config = dict(
    model='self-supervised image encoder',
    method='vicreg',
    kernel_size=3,
    stem='deep',
    projector_hidden=1024,
    max_steps=6700,
    warmup_steps=330,
)
Rows from block 5, named by matrix and row number. Each number is 50 + 12 x the weight over its row's rms, rounded and kept within 0 to 99. All counts start at 0.
# conv: 3x3 conv (model.blocks.5.conv.weight, 96x96x3x3), inputs 16-23, a 3x3 kernel for each
conv.0:46 63 52 55 50 49 40 66 26 44 27 52 45 54 29 43 57 34 57 38 67 50 34 69 42 51 62 33 33 52 30 36 52 43 46 37 55 48 40 63 46 38 59 36 44 68 47 48 54 32 44 53 48 64 39 61 57 50 50 63 26 48 76 50 36 60 40 42 67 51 40 52
conv.1:40 37 36 52 35 42 58 65 34 41 33 34 36 40 30 55 42 59 42 65 53 34 64 52 43 46 36 56 28 57 45 57 48 49 39 58 44 50 36 44 51 48 55 42 54 46 51 36 54 62 40 54 54 40 45 36 43 34 50 40 62 62 65 63 64 73 62 59 56 37 32 51
conv.2:59 56 48 72 44 64 28 51 57 67 42 43 50 43 41 50 27 64 60 65 38 67 50 45 47 50 28 55 39 47 48 41 56 40 49 64 59 57 23 52 46 28 59 36 47 58 42 48 46 45 57 48 34 74 48 59 41 52 43 39 56 42 70 39 50 68 58 49 35 74 21 48
conv.3:50 65 54 45 55 54 53 51 46 40 53 42 61 48 41 60 42 48 66 67 66 73 67 62 47 70 62 61 47 60 41 40 30 49 53 49 48 45 66 49 61 42 37 54 42 60 63 58 61 66 59 39 54 41 45 49 36 52 60 45 50 56 55 42 52 28 57 49 56 39 24 36
conv.4:48 36 56 35 41 52 48 62 32 39 55 49 40 40 70 46 29 40 57 61 53 57 54 50 34 57 46 48 45 49 46 37 49 38 43 38 48 56 43 58 39 62 37 70 43 47 43 58 40 38 39 41 56 36 55 81 46 58 54 64 45 56 35 70 75 68 27 47 48 47 52 64
conv.5:54 42 37 48 39 47 42 32 30 51 48 34 44 41 43 42 60 50 41 38 48 39 38 71 66 49 57 51 62 57 55 53 55 56 50 60 45 63 35 60 61 39 58 51 62 49 53 44 58 80 65 59 66 53 37 68 64 45 50 62 54 59 45 41 59 56 43 48 43 40 51 61
conv.6:47 69 50 53 62 76 48 57 58 45 60 69 59 59 73 40 64 58 42 37 51 58 57 49 57 27 54 46 41 69 51 52 55 55 21 73 31 52 45 36 44 48 30 63 51 19 62 41 41 37 43 44 44 49 57 56 42 40 54 42 52 58 55 51 39 57 34 53 57 58 54 50
conv.7:72 51 60 28 62 38 32 66 38 52 67 39 44 33 55 55 24 47 50 43 49 36 30 44 43 64 46 41 51 56 33 50 33 54 34 46 33 64 44 51 36 44 34 55 43 38 42 34 44 48 45 40 53 64 49 45 62 29 30 81 58 45 43 64 47 49 54 47 48 59 41 41
conv.8:44 58 55 52 64 56 38 54 50 45 53 69 46 44 75 58 24 72 53 42 48 45 57 60 58 53 62 36 48 43 32 48 43 40 44 60 61 55 48 46 50 58 60 35 61 72 43 61 54 52 52 66 42 37 43 50 51 00 00 05 33 36 19 38 67 66 35 58 43 44 55 49
conv.9:42 38 53 32 46 67 53 06 61 43 74 58 58 32 63 52 16 59 45 36 42 54 64 21 53 40 33 69 59 59 39 44 56 45 25 52 54 49 40 56 55 42 53 61 47 48 25 48 45 39 49 35 67 23 53 34 36 46 64 46 34 51 50 49 44 55 54 49 54 49 53 44
conv.10:49 62 41 42 62 31 52 64 48 23 63 17 47 59 57 40 50 41 60 38 35 44 45 31 56 48 44 40 66 60 25 68 32 35 49 37 48 73 36 43 70 45 54 62 42 61 42 59 50 39 43 61 51 49 48 63 56 30 31 63 35 31 40 66 63 84 60 39 51 45 38 32
conv.11:69 58 65 47 60 52 38 62 45 45 52 57 48 44 48 57 25 50 64 48 72 56 48 60 43 64 55 56 69 62 70 38 58 43 28 34 56 42 49 42 42 48 41 45 42 64 58 65 61 74 62 49 80 47 56 77 48 52 63 52 63 49 45 61 58 45 44 65 46 52 53 44
conv.12:29 70 43 71 72 41 50 50 35 47 36 52 55 49 47 58 37 52 52 58 50 69 77 58 46 52 49 51 37 49 50 53 48 52 33 36 48 56 34 40 40 53 42 45 44 52 53 38 40 47 45 34 43 35 41 54 50 59 67 61 51 29 49 56 32 23 55 39 40 42 50 45
conv.13:38 58 46 42 58 63 39 59 53 63 25 46 67 22 50 50 40 71 57 33 37 43 43 41 60 39 51 49 41 38 66 40 48 55 24 51 64 22 62 76 33 48 67 42 45 37 78 41 38 59 52 58 42 43 50 41 63 52 45 61 55 49 57 62 37 59 57 20 69 42 50 56
conv.14:50 46 50 50 57 57 35 67 56 76 43 53 67 43 42 60 28 55 50 40 53 50 39 35 60 52 42 57 60 53 53 56 67 47 49 54 41 62 53 33 62 65 46 65 55 54 43 50 32 63 44 30 55 54 52 58 57 56 45 61 69 57 43 42 51 44 56 44 62 33 52 69
conv.15:57 50 46 51 83 43 39 47 55 63 48 55 57 54 60 50 66 38 38 60 56 48 62 53 18 65 33 57 37 61 51 49 61 51 68 50 47 52 45 43 48 53 47 65 51 54 55 51 49 31 59 68 50 34 54 71 38 53 44 62 49 67 48 80 63 62 52 46 47 44 42 45
conv.16:42 48 53 40 57 25 42 57 38 40 46 57 82 42 35 47 35 44 40 34 55 65 70 49 72 33 48 43 36 62 61 49 45 50 42 45 62 59 38 62 45 36 79 42 40 56 40 54 49 59 55 47 45 52 43 56 48 48 75 58 43 41 50 55 70 76 41 67 41 36 49 51
conv.17:43 50 57 62 45 46 52 40 62 59 39 53 53 52 44 35 65 57 39 55 55 57 39 51 66 46 40 38 45 68 46 48 62 69 51 31 09 45 95 99 44 00 15 41 89 30 46 69 69 48 30 53 45 44 48 35 54 37 39 50 37 47 39 56 38 50 49 54 49 37 52 56
conv.18:30 48 52 49 38 41 27 46 36 61 44 59 42 64 64 46 71 50 39 50 36 36 59 30 25 37 48 49 40 64 69 55 65 76 64 72 76 35 64 67 50 65 56 63 65 48 46 37 29 50 42 37 56 53 55 49 47 36 31 51 39 40 65 59 41 61 34 47 53 44 57 48
conv.19:48 57 48 53 60 44 61 34 49 52 38 57 53 36 54 74 46 37 32 54 39 29 36 67 46 33 56 52 45 53 49 61 55 38 55 60 45 30 59 42 39 58 53 43 48 58 61 32 46 70 50 36 35 59 43 55 55 37 38 52 52 41 38 47 74 53 29 62 53 40 17 65
conv.20:40 58 43 44 40 52 49 31 52 60 52 53 44 07 51 41 46 36 66 79 60 72 52 58 53 56 53 54 18 49 41 29 64 66 47 40 32 48 55 34 34 53 34 31 56 43 54 42 36 75 53 26 62 47 54 50 45 35 54 52 34 27 66 34 66 46 47 60 30 30 65 39
conv.21:50 63 54 46 57 54 52 58 43 66 50 66 53 54 48 45 50 59 38 55 37 44 55 58 57 49 60 53 44 43 53 47 53 51 36 53 37 57 49 43 40 45 41 55 36 31 39 51 55 44 53 51 57 56 57 42 54 50 45 57 76 52 49 37 41 51 37 59 40 65 71 52
conv.22:44 75 55 48 63 69 44 40 62 65 64 61 47 40 40 37 29 31 68 69 78 61 56 64 71 56 38 37 72 21 56 80 50 67 11 50 44 38 50 59 41 43 50 44 37 59 31 38 50 33 38 66 47 45 42 62 54 59 42 48 60 43 41 63 45 29 36 52 54 62 49 62
conv.23:48 55 44 46 47 41 49 12 54 41 53 53 53 62 63 39 56 47 42 45 33 49 63 49 56 68 45 61 41 55 53 59 50 54 29 68 49 44 44 49 42 48 56 33 54 77 47 45 61 27 35 70 35 40 64 49 37 54 37 40 50 46 55 51 45 50 61 55 35 65 18 49
conv.24:31 58 49 51 57 62 47 58 38 35 36 27 67 64 88 54 42 36 44 46 65 45 48 60 33 55 37 33 43 30 51 31 48 65 68 74 46 33 47 49 48 51 52 46 55 44 55 69 44 42 40 45 50 49 51 46 50 48 58 42 43 44 57 55 68 49 45 48 45 43 52 52
conv.25:50 42 51 65 37 49 37 29 42 51 53 63 63 20 61 51 46 46 48 68 64 61 58 76 45 65 44 39 39 39 74 00 33 66 45 40 46 55 46 50 56 53 33 72 43 50 59 60 58 32 52 50 64 42 31 67 39 29 54 36 56 35 60 66 43 41 61 65 45 29 50 45
conv.26:31 71 53 65 32 40 41 68 46 37 52 67 62 52 33 37 77 40 62 54 43 46 45 52 57 42 42 59 49 53 32 46 66 41 45 45 30 62 62 31 30 55 74 41 22 42 52 54 32 25 72 69 50 28 40 38 43 61 30 50 60 38 55 48 44 47 63 54 39 44 64 58
conv.27:55 54 57 50 67 61 41 68 35 31 59 55 42 42 49 49 53 59 50 48 45 54 46 38 48 37 37 64 75 64 55 53 51 40 35 32 55 85 53 44 66 58 54 55 51 47 31 36 56 44 43 56 30 43 70 65 59 72 54 69 43 67 58 55 49 49 54 41 42 50 54 52
conv.28:47 41 41 77 13 52 51 21 38 45 42 53 66 53 47 51 38 52 45 49 59 65 37 59 63 25 67 30 68 46 47 44 43 44 44 48 60 20 56 49 20 55 48 34 49 44 40 50 41 25 52 43 36 50 56 63 38 45 71 64 64 70 45 45 42 45 52 43 45 46 68 39
conv.29:59 67 41 45 17 55 46 40 49 28 52 36 52 97 59 47 35 46 44 49 53 40 47 44 57 51 51 43 41 43 57 31 63 39 42 48 48 54 36 45 67 44 53 67 47 48 46 66 42 35 43 38 43 46 45 43 56 49 43 42 54 46 49 32 74 52 47 52 50 51 32 55
conv.30:49 37 53 53 56 54 52 49 43 51 55 47 36 59 52 40 55 45 41 30 46 50 65 53 42 68 41 38 52 45 52 64 48 55 54 44 47 73 58 85 65 92 29 34 39 29 49 43 69 64 67 33 54 41 63 51 53 42 56 36 37 48 62 43 52 62 42 64 39 19 72 56
conv.31:51 39 63 47 38 51 51 38 67 45 47 49 45 57 37 56 60 60 56 40 54 50 49 36 48 45 50 48 58 49 56 77 55 60 45 60 40 54 54 44 56 50 52 48 47 48 58 47 44 58 54 35 29 70 43 43 53 63 50 67 81 65 64 69 60 45 39 29 52 32 49 59
conv.32:43 71 43 41 81 59 61 51 40 36 31 77 26 52 38 58 42 55 53 33 52 45 57 34 47 62 34 38 63 56 49 58 47 47 64 53 55 63 40 46 67 40 60 56 41 52 52 39 46 50 41 59 50 51 51 63 68 45 40 43 73 33 59 42 55 42 38 51 54 48 62 37
conv.33:50 63 42 44 43 43 44 37 33 31 62 46 28 31 43 44 47 58 46 50 44 44 33 34 49 31 48 61 51 59 75 75 64 46 42 55 48 57 67 46 55 50 32 56 54 40 40 49 64 68 52 48 41 53 33 47 31 55 46 70 55 44 69 50 52 53 42 53 43 49 40 47
conv.34:54 40 52 52 73 53 57 56 53 53 55 67 48 43 58 53 55 58 63 31 57 65 36 67 41 47 51 52 34 66 38 45 56 51 32 51 54 31 47 49 43 58 55 50 42 49 80 48 38 63 42 53 59 30 55 49 62 59 30 50 31 56 74 61 70 34 76 30 54 44 57 45
conv.35:66 71 57 64 47 56 51 54 45 50 48 62 32 64 28 41 57 35 52 55 67 58 65 74 39 59 50 49 39 46 37 35 42 35 63 55 42 33 38 54 28 42 44 52 37 33 45 43 35 64 65 58 52 50 40 51 51 54 58 56 66 30 62 47 33 54 35 70 51 48 35 55
conv.36:48 42 41 37 30 41 59 52 33 57 34 59 55 43 64 46 40 61 52 71 50 63 38 55 73 43 42 60 35 50 40 49 43 46 62 46 52 41 47 54 57 38 51 47 49 42 47 62 50 44 27 57 35 40 55 56 43 44 32 52 51 68 46 40 56 49 39 39 47 55 58 66
conv.37:41 42 39 55 52 46 56 41 53 66 52 51 64 31 55 42 30 42 41 57 36 43 42 43 47 39 54 60 46 52 43 27 36 49 46 43 42 54 51 43 41 60 53 48 52 43 36 31 42 57 38 60 50 52 54 34 51 56 66 46 45 35 55 56 66 54 54 54 70 51 53 31
conv.38:38 34 55 39 64 38 37 56 37 34 54 50 52 62 57 46 47 40 48 57 43 40 74 41 56 74 36 47 48 65 49 52 49 50 44 64 43 71 46 55 53 39 48 42 53 36 67 49 40 50 49 38 54 44 52 43 39 52 54 58 56 73 44 56 73 49 55 57 61 51 69 58
conv.39:44 45 38 34 40 54 62 33 54 42 34 45 40 74 55 53 56 60 36 69 45 35 54 23 53 54 46 34 32 37 52 53 56 54 64 69 37 49 36 46 41 52 42 39 57 47 58 55 51 28 40 39 41 42 60 41 55 38 44 50 49 63 60 50 51 44 40 34 40 45 45 64
conv.40:50 40 49 52 48 53 53 44 41 47 45 41 44 58 58 55 50 39 45 53 56 68 44 41 69 31 49 50 34 70 58 43 55 56 48 45 60 50 41 92 45 07 27 71 66 54 53 48 65 51 27 42 46 66 30 55 47 64 41 50 54 46 47 41 60 62 58 45 50 59 45 47
conv.41:50 51 32 62 66 54 27 57 73 63 50 57 61 54 66 40 42 46 62 52 48 55 53 51 48 48 60 63 47 54 39 59 46 53 56 52 70 50 49 65 56 52 65 44 40 62 32 50 50 41 45 52 32 52 52 70 55 43 50 55 62 65 60 29 57 49 34 39 64 32 58 62
conv.42:44 46 50 53 44 50 42 47 56 57 30 44 47 39 54 46 20 47 45 36 40 40 53 40 61 38 38 46 79 56 63 58 61 51 35 52 37 59 37 37 57 59 45 58 43 36 55 33 43 50 30 65 36 50 29 52 55 62 53 57 51 45 67 47 52 50 44 22 73 44 26 61
conv.43:67 44 47 38 14 51 54 70 56 38 59 53 55 51 60 52 28 67 49 38 44 64 21 42 62 90 64 46 68 42 41 57 67 49 50 56 43 76 50 45 48 53 43 55 43 53 51 58 39 56 54 72 51 56 51 47 57 79 58 49 51 64 64 53 70 69 48 57 61 60 58 51
conv.44:54 40 35 45 37 54 40 24 75 64 30 63 50 43 50 44 69 50 61 51 66 51 60 49 48 41 57 44 27 35 27 41 39 45 48 40 52 35 55 44 42 49 46 53 46 57 50 47 58 68 65 47 50 56 69 65 65 44 51 33 27 01 18 42 41 42 47 31 52 64 63 68
conv.45:41 43 39 40 78 29 67 61 45 41 24 39 39 60 52 54 56 41 50 45 25 51 74 59 54 50 38 50 64 73 42 41 51 49 50 58 49 52 43 53 42 63 35 64 62 47 57 44 47 55 46 53 57 42 57 71 63 89 23 83 60 47 14 46 82 70 64 57 38 42 46 38
conv.46:55 45 53 54 51 51 42 49 47 45 47 44 48 50 51 39 65 51 53 49 57 32 42 33 43 34 44 40 49 59 58 70 49 45 79 51 50 45 62 43 54 48 43 54 44 44 29 48 48 58 46 48 52 48 34 36 58 44 51 41 49 73 40 53 35 49 59 48 65 46 55 42
conv.47:52 50 50 56 84 44 24 54 25 49 47 43 54 57 55 54 73 57 38 45 47 61 60 50 44 54 36 44 55 49 43 83 42 63 76 66 37 38 44 35 47 40 41 52 36 48 41 65 52 72 48 37 47 42 40 49 43 52 43 43 42 57 62 41 49 38 47 52 61 26 54 45
conv.48:43 41 63 60 53 43 68 52 40 50 53 48 54 42 58 51 45 48 32 55 55 45 57 56 55 59 60 48 68 66 42 53 61 51 68 28 53 54 39 51 65 37 43 66 30 53 45 49 61 47 50 67 43 40 36 39 48 45 47 62 40 69 68 85 32 42 67 51 25 63 47 32
conv.49:40 31 59 64 43 53 48 24 69 36 66 37 51 41 41 53 43 56 55 55 65 59 69 39 32 67 52 61 38 63 51 32 53 72 33 52 50 52 41 49 38 43 58 31 50 42 41 46 40 61 50 37 59 42 45 53 36 62 58 48 57 31 52 54 53 47 46 66 38 32 72 67
conv.50:50 55 43 59 47 37 51 54 48 53 27 65 39 19 64 49 28 64 52 52 45 40 31 65 30 61 58 56 75 50 43 59 57 41 64 51 37 62 39 41 50 60 44 41 57 55 62 37 40 57 28 53 59 30 56 65 57 40 57 76 58 47 40 25 76 46 31 43 39 53 60 53
conv.51:39 39 66 43 56 52 39 65 44 50 42 47 52 41 39 43 39 54 49 23 67 23 59 76 61 52 53 51 43 47 32 52 58 49 45 30 27 44 54 63 49 50 74 24 48 42 41 41 65 44 71 72 46 34 46 69 51 49 64 53 42 79 27 48 54 48 49 58 43 55 59 42
conv.52:50 49 47 46 55 54 66 33 30 67 16 56 27 48 36 52 61 56 50 46 47 59 27 55 52 48 38 56 63 58 54 45 55 48 54 47 56 49 54 40 46 48 18 66 54 51 63 32 54 55 60 56 35 55 53 46 50 42 54 40 60 47 58 45 51 41 36 44 37 39 53 69
conv.53:44 72 53 40 70 35 39 45 55 46 35 70 51 50 50 39 47 39 45 42 51 57 52 49 44 62 47 50 34 54 57 51 75 62 62 54 43 48 57 43 45 47 59 36 49 42 41 40 37 61 34 37 65 38 59 35 59 41 42 53 42 49 46 38 60 48 55 61 46 27 34 69
conv.54:30 58 29 52 21 49 64 71 60 36 43 53 20 46 40 57 61 49 38 66 43 50 38 47 47 60 53 50 49 54 51 38 46 55 63 48 49 71 43 46 78 34 48 77 42 66 72 56 52 59 57 72 55 66 67 46 45 53 63 30 70 82 65 46 48 65 53 63 48 64 68 56
conv.55:66 47 51 42 59 43 54 62 49 62 50 61 47 47 55 49 42 50 67 50 38 57 38 38 64 54 32 66 57 51 65 54 52 40 55 55 50 50 60 51 52 60 58 46 55 52 42 57 50 40 63 42 51 50 67 62 71 48 46 60 61 63 73 27 41 54 33 51 57 48 47 73
conv.56:49 35 68 52 70 56 55 62 50 34 35 57 52 75 55 54 64 48 39 33 45 34 47 33 58 44 41 53 60 47 48 64 37 42 41 60 38 68 36 45 40 54 33 46 47 62 54 46 57 36 39 60 52 40 48 49 53 60 54 48 56 59 59 69 61 42 61 48 71 57 43 66
conv.57:35 41 48 31 65 45 48 35 36 50 54 44 39 45 39 62 34 58 65 47 34 45 66 47 56 50 49 39 54 45 67 43 43 49 43 48 45 49 39 51 42 46 46 58 47 33 52 43 41 51 49 54 62 54 55 45 49 57 58 63 48 44 51 48 55 68 47 58 62 39 40 66
conv.58:38 33 50 41 58 75 42 49 40 43 46 53 60 60 47 45 41 39 55 47 41 41 27 51 37 49 59 56 52 34 44 40 46 47 68 50 45 36 50 16 60 70 62 63 33 52 26 38 23 59 65 60 53 52 47 61 42 44 49 58 31 57 52 35 50 61 47 59 38 43 33 61
conv.59:58 45 34 56 57 61 48 54 37 48 41 47 54 56 65 36 67 36 55 31 48 65 50 25 50 41 73 40 44 50 49 59 28 37 74 51 62 23 45 80 33 50 11 55 70 47 31 57 75 59 33 23 42 72 60 42 52 43 38 31 41 43 61 55 55 46 45 59 50 54 41 46
conv.60:49 63 47 30 52 69 49 40 52 46 34 52 46 43 46 48 77 53 61 73 51 54 49 57 47 40 61 68 60 46 56 88 46 47 67 45 57 58 26 59 45 44 58 38 43 53 57 49 41 74 40 43 83 49 61 44 42 49 46 50 56 55 50 52 34 76 38 58 52 46 61 40
conv.61:62 57 42 52 42 56 45 10 68 48 56 54 61 59 67 55 23 57 45 60 43 56 84 48 49 30 42 45 70 55 46 66 57 60 51 67 41 58 58 40 81 46 42 70 49 47 41 45 45 57 24 47 45 52 62 61 61 50 56 42 31 79 55 51 79 40 54 49 44 49 33 54
conv.62:63 66 44 55 57 42 45 30 65 47 47 44 43 45 52 59 40 41 60 64 39 53 48 28 66 47 44 56 64 66 50 49 53 58 29 59 29 60 49 45 46 51 34 42 69 48 25 47 44 61 51 53 42 54 41 46 54 55 56 45 44 59 50 54 30 63 55 31 70 60 45 49
conv.63:35 50 49 48 53 43 46 36 60 54 63 72 31 55 44 59 35 52 39 32 36 58 89 63 57 24 60 38 52 48 54 44 61 52 41 42 39 68 53 44 47 44 30 61 47 35 59 55 55 54 51 46 45 39 40 40 41 51 51 61 49 48 51 55 58 55 45 57 33 51 49 40
conv.64:32 58 57 27 54 57 80 32 41 36 64 44 40 43 60 52 32 58 47 44 59 55 41 61 49 40 53 53 47 45 56 35 51 62 37 39 79 22 36 51 51 37 86 26 42 52 44 46 52 48 50 60 44 30 30 43 51 47 61 27 32 42 55 55 44 42 54 27 53 63 41 30
conv.65:49 44 45 35 38 43 49 45 51 41 70 50 41 38 40 36 49 39 37 41 39 44 32 34 43 51 45 56 56 45 48 77 54 42 33 55 38 54 49 47 45 64 44 55 43 25 38 24 49 44 49 52 37 38 66 78 47 39 46 38 44 44 38 50 64 44 51 56 39 45 68 36
conv.66:37 52 45 48 66 53 49 26 35 37 60 39 26 59 44 50 70 45 47 56 47 64 75 60 56 46 65 57 42 69 51 33 35 51 56 51 54 59 44 45 61 38 65 49 63 50 44 57 55 34 41 40 55 54 50 54 42 38 54 51 54 51 58 41 62 58 48 49 45 41 66 41
conv.67:40 63 51 46 50 46 55 58 46 58 67 64 49 66 45 33 46 38 41 46 49 24 36 38 55 52 58 61 57 55 66 46 59 49 34 49 63 51 55 56 60 49 49 35 46 43 48 30 55 46 57 52 53 54 51 64 48 57 53 58 46 55 50 35 53 60 55 79 45 39 53 40
conv.68:52 58 48 34 51 62 55 28 59 65 43 44 40 29 60 27 67 51 79 54 23 69 76 34 49 61 40 49 38 58 23 04 68 43 35 54 40 46 56 49 36 56 35 50 63 55 48 38 41 60 52 46 54 53 64 42 56 62 31 32 37 49 56 47 45 46 54 57 50 40 51 55
conv.69:51 29 45 69 65 52 38 46 32 41 74 36 35 27 31 52 57 54 59 43 55 52 39 41 53 46 47 54 23 61 50 49 47 56 36 57 62 54 59 51 68 41 49 42 52 53 32 49 47 45 56 42 54 58 29 48 54 46 34 38 61 36 26 38 37 53 45 54 44 38 52 52
conv.70:46 54 50 37 40 42 52 56 44 52 47 58 47 66 49 48 36 54 59 63 44 64 48 42 37 25 23 38 45 50 35 50 42 49 70 45 51 43 47 43 49 48 39 44 46 62 57 39 41 30 29 56 48 50 51 57 56 53 32 48 50 41 52 49 44 25 28 34 36 43 53 45
conv.71:50 56 58 60 48 58 52 70 31 50 27 49 45 70 53 32 55 48 61 65 47 55 46 47 57 32 64 65 67 63 46 65 54 47 44 36 53 66 54 22 59 45 60 64 68 58 52 55 33 53 38 49 57 54 60 36 42 34 50 54 47 39 68 40 40 52 55 64 59 53 40 53
conv.72:37 48 56 62 17 61 54 51 52 36 66 44 37 47 49 46 63 41 45 54 53 63 54 47 69 33 76 44 49 50 48 54 58 39 52 41 39 46 45 33 53 52 40 62 28 59 37 43 68 41 67 64 38 59 38 50 53 45 65 48 51 37 38 37 35 68 50 42 71 20 38 85
conv.73:46 56 47 53 72 50 51 41 64 59 46 45 48 40 73 40 32 64 54 56 54 61 48 59 43 44 74 40 44 50 65 55 28 51 33 62 42 46 56 75 55 43 41 25 95 40 56 50 70 44 56 50 50 55 34 47 42 56 35 52 45 35 40 56 37 55 56 39 57 36 48 47
conv.74:58 57 60 53 39 60 46 65 40 42 59 49 55 59 60 53 68 44 57 57 35 59 30 55 38 41 51 80 40 62 67 38 60 56 68 50 43 34 59 38 51 47 43 58 54 45 60 44 37 53 38 45 07 51 54 50 40 62 53 45 52 55 52 62 54 54 50 73 37 48 46 69
conv.75:41 65 46 35 59 66 47 33 63 71 38 39 57 47 50 54 55 39 49 55 53 56 44 55 61 33 56 28 50 48 54 49 44 50 44 48 60 34 46 46 43 61 74 37 44 55 35 58 38 54 49 41 53 52 44 37 57 58 42 48 46 78 41 51 44 36 32 47 59 59 60 37
conv.76:61 48 49 35 44 65 57 63 21 44 38 44 48 54 53 40 53 40 45 50 46 44 36 40 45 75 63 46 47 45 60 48 52 52 62 47 55 44 42 53 45 50 52 48 55 49 46 35 53 58 61 51 63 62 48 53 53 47 50 51 51 56 46 64 58 77 57 65 50 62 40 58
conv.77:43 67 43 54 51 59 45 30 34 44 62 51 54 57 66 63 57 62 44 63 51 47 64 61 59 39 66 61 70 49 54 65 49 61 72 54 61 75 39 51 55 42 72 52 59 60 49 49 55 53 58 56 51 51 65 53 55 60 41 60 25 41 48 63 67 53 47 37 39 65 26 48
conv.78:60 38 63 24 69 52 56 54 32 53 54 55 29 67 45 38 42 62 45 38 33 41 39 54 48 49 57 77 38 64 44 09 51 39 86 45 57 25 46 49 40 36 39 40 34 54 31 44 49 53 62 44 63 42 75 63 62 61 75 51 56 49 27 50 50 51 56 70 48 38 57 44
conv.79:48 45 50 50 39 64 63 27 46 46 51 29 39 62 29 47 52 61 47 48 45 34 50 48 40 61 48 17 72 57 37 52 45 41 27 47 55 32 44 50 43 48 56 39 61 42 55 32 68 36 50 40 51 50 44 48 36 38 74 38 47 33 37 49 49 41 58 37 56 59 40 40
conv.80:44 52 37 58 46 44 27 36 58 62 69 51 51 43 47 40 50 77 60 58 54 48 66 39 52 32 33 59 57 57 55 67 41 67 62 36 30 53 58 41 62 28 42 32 49 28 59 50 45 51 49 54 36 52 41 43 49 59 76 45 63 55 41 52 56 47 55 50 34 48 51 63
conv.81:35 47 48 47 62 48 38 54 44 30 52 38 59 48 69 29 36 52 44 50 45 39 57 47 49 81 54 56 48 51 41 53 43 52 78 36 33 54 41 70 65 81 37 99 49 51 55 37 61 69 54 70 69 63 45 58 43 58 42 38 50 45 56 48 53 49 64 44 42 49 36 53
conv.82:60 32 61 47 43 48 50 20 51 62 49 63 39 53 62 50 45 61 64 55 62 49 48 69 38 56 57 67 48 44 54 73 34 42 39 61 63 66 53 47 60 38 53 33 55 61 53 55 45 64 59 40 45 42 45 39 51 42 54 30 47 71 64 51 34 61 48 47 52 41 52 46
conv.83:42 53 46 32 66 48 47 62 43 47 50 51 51 42 51 55 34 44 47 50 54 56 49 66 48 75 43 44 47 43 60 36 69 44 55 65 58 44 53 62 59 59 61 51 38 40 66 33 44 50 44 52 47 36 22 56 36 39 45 64 54 42 45 57 32 28 60 43 54 63 42 50
conv.84:52 26 57 50 44 37 59 36 64 44 56 49 71 71 47 61 76 62 44 44 39 61 39 42 56 39 52 53 36 49 42 26 49 50 38 55 60 47 53 36 47 57 50 26 52 73 70 48 41 58 49 49 59 41 50 56 50 55 35 56 60 45 43 39 34 65 46 32 60 66 59 33
conv.85:41 62 51 42 38 47 38 60 46 50 44 49 55 55 29 54 40 52 62 58 53 79 42 56 56 60 61 64 62 50 64 36 41 41 37 42 49 56 55 61 60 49 34 66 44 47 33 44 51 44 49 58 48 57 60 66 51 41 52 71 40 47 39 43 39 34 48 66 55 47 43 46
conv.86:49 37 40 44 44 25 82 55 20 42 58 63 52 30 58 60 59 30 63 64 46 36 59 66 26 70 40 45 67 45 40 39 42 44 40 43 47 73 29 45 54 37 74 33 45 38 42 37 35 57 54 58 54 36 46 58 40 42 56 59 42 18 63 26 33 58 48 37 43 37 60 52
conv.87:37 54 59 39 31 37 66 24 37 44 58 53 50 57 62 49 35 64 54 60 52 55 38 37 40 35 29 75 28 55 48 56 53 57 37 59 49 50 59 52 64 53 45 37 55 42 41 46 47 38 49 55 38 53 48 48 53 61 68 62 46 52 73 48 66 57 51 42 39 38 37 25
conv.88:70 48 44 60 64 53 38 44 45 38 58 44 56 55 48 36 64 54 67 49 27 65 54 49 66 39 48 44 51 52 45 66 43 38 70 48 66 57 39 42 73 49 65 46 26 59 43 41 44 43 71 60 32 49 28 47 12 63 44 38 48 45 58 42 58 65 58 57 43 44 64 51
conv.89:36 53 32 65 55 46 59 52 49 44 55 21 39 57 54 49 38 55 38 35 50 62 60 53 52 68 60 37 28 46 40 41 46 57 55 56 41 57 45 46 46 41 49 43 55 32 41 45 70 48 52 68 66 59 41 33 51 56 74 53 47 38 50 41 61 44 48 36 41 43 44 53
conv.90:58 43 62 63 48 55 44 65 24 57 55 58 65 43 37 58 16 55 51 51 49 63 54 39 47 63 36 39 49 36 39 62 33 50 41 38 43 46 48 46 44 45 60 35 48 53 55 36 46 45 41 50 72 49 51 46 48 41 33 36 55 69 50 40 39 56 54 51 51 55 58 62
conv.91:77 43 45 78 30 35 65 77 20 47 66 50 67 31 51 55 56 59 35 57 64 48 41 45 35 52 42 42 49 61 61 34 58 54 67 56 53 52 44 63 32 38 50 63 29 53 59 45 66 32 42 53 57 29 51 67 46 57 37 63 65 61 49 47 65 35 48 62 47 42 43 77
conv.92:59 43 61 53 67 55 53 69 53 45 61 67 70 63 49 59 39 47 36 35 53 41 30 44 50 27 55 43 43 52 38 28 51 41 36 46 53 41 45 47 61 53 54 52 43 67 51 48 47 25 49 39 41 54 52 50 38 40 35 42 52 52 45 53 68 51 44 51 31 53 41 54
conv.93:49 59 56 61 54 47 53 68 44 45 45 36 62 26 48 56 43 38 56 55 69 53 44 44 61 44 64 46 47 40 50 33 44 43 76 51 38 53 48 46 53 41 35 49 49 55 47 38 41 35 44 42 64 44 53 48 63 54 18 53 59 60 62 32 27 35 70 59 49 33 37 57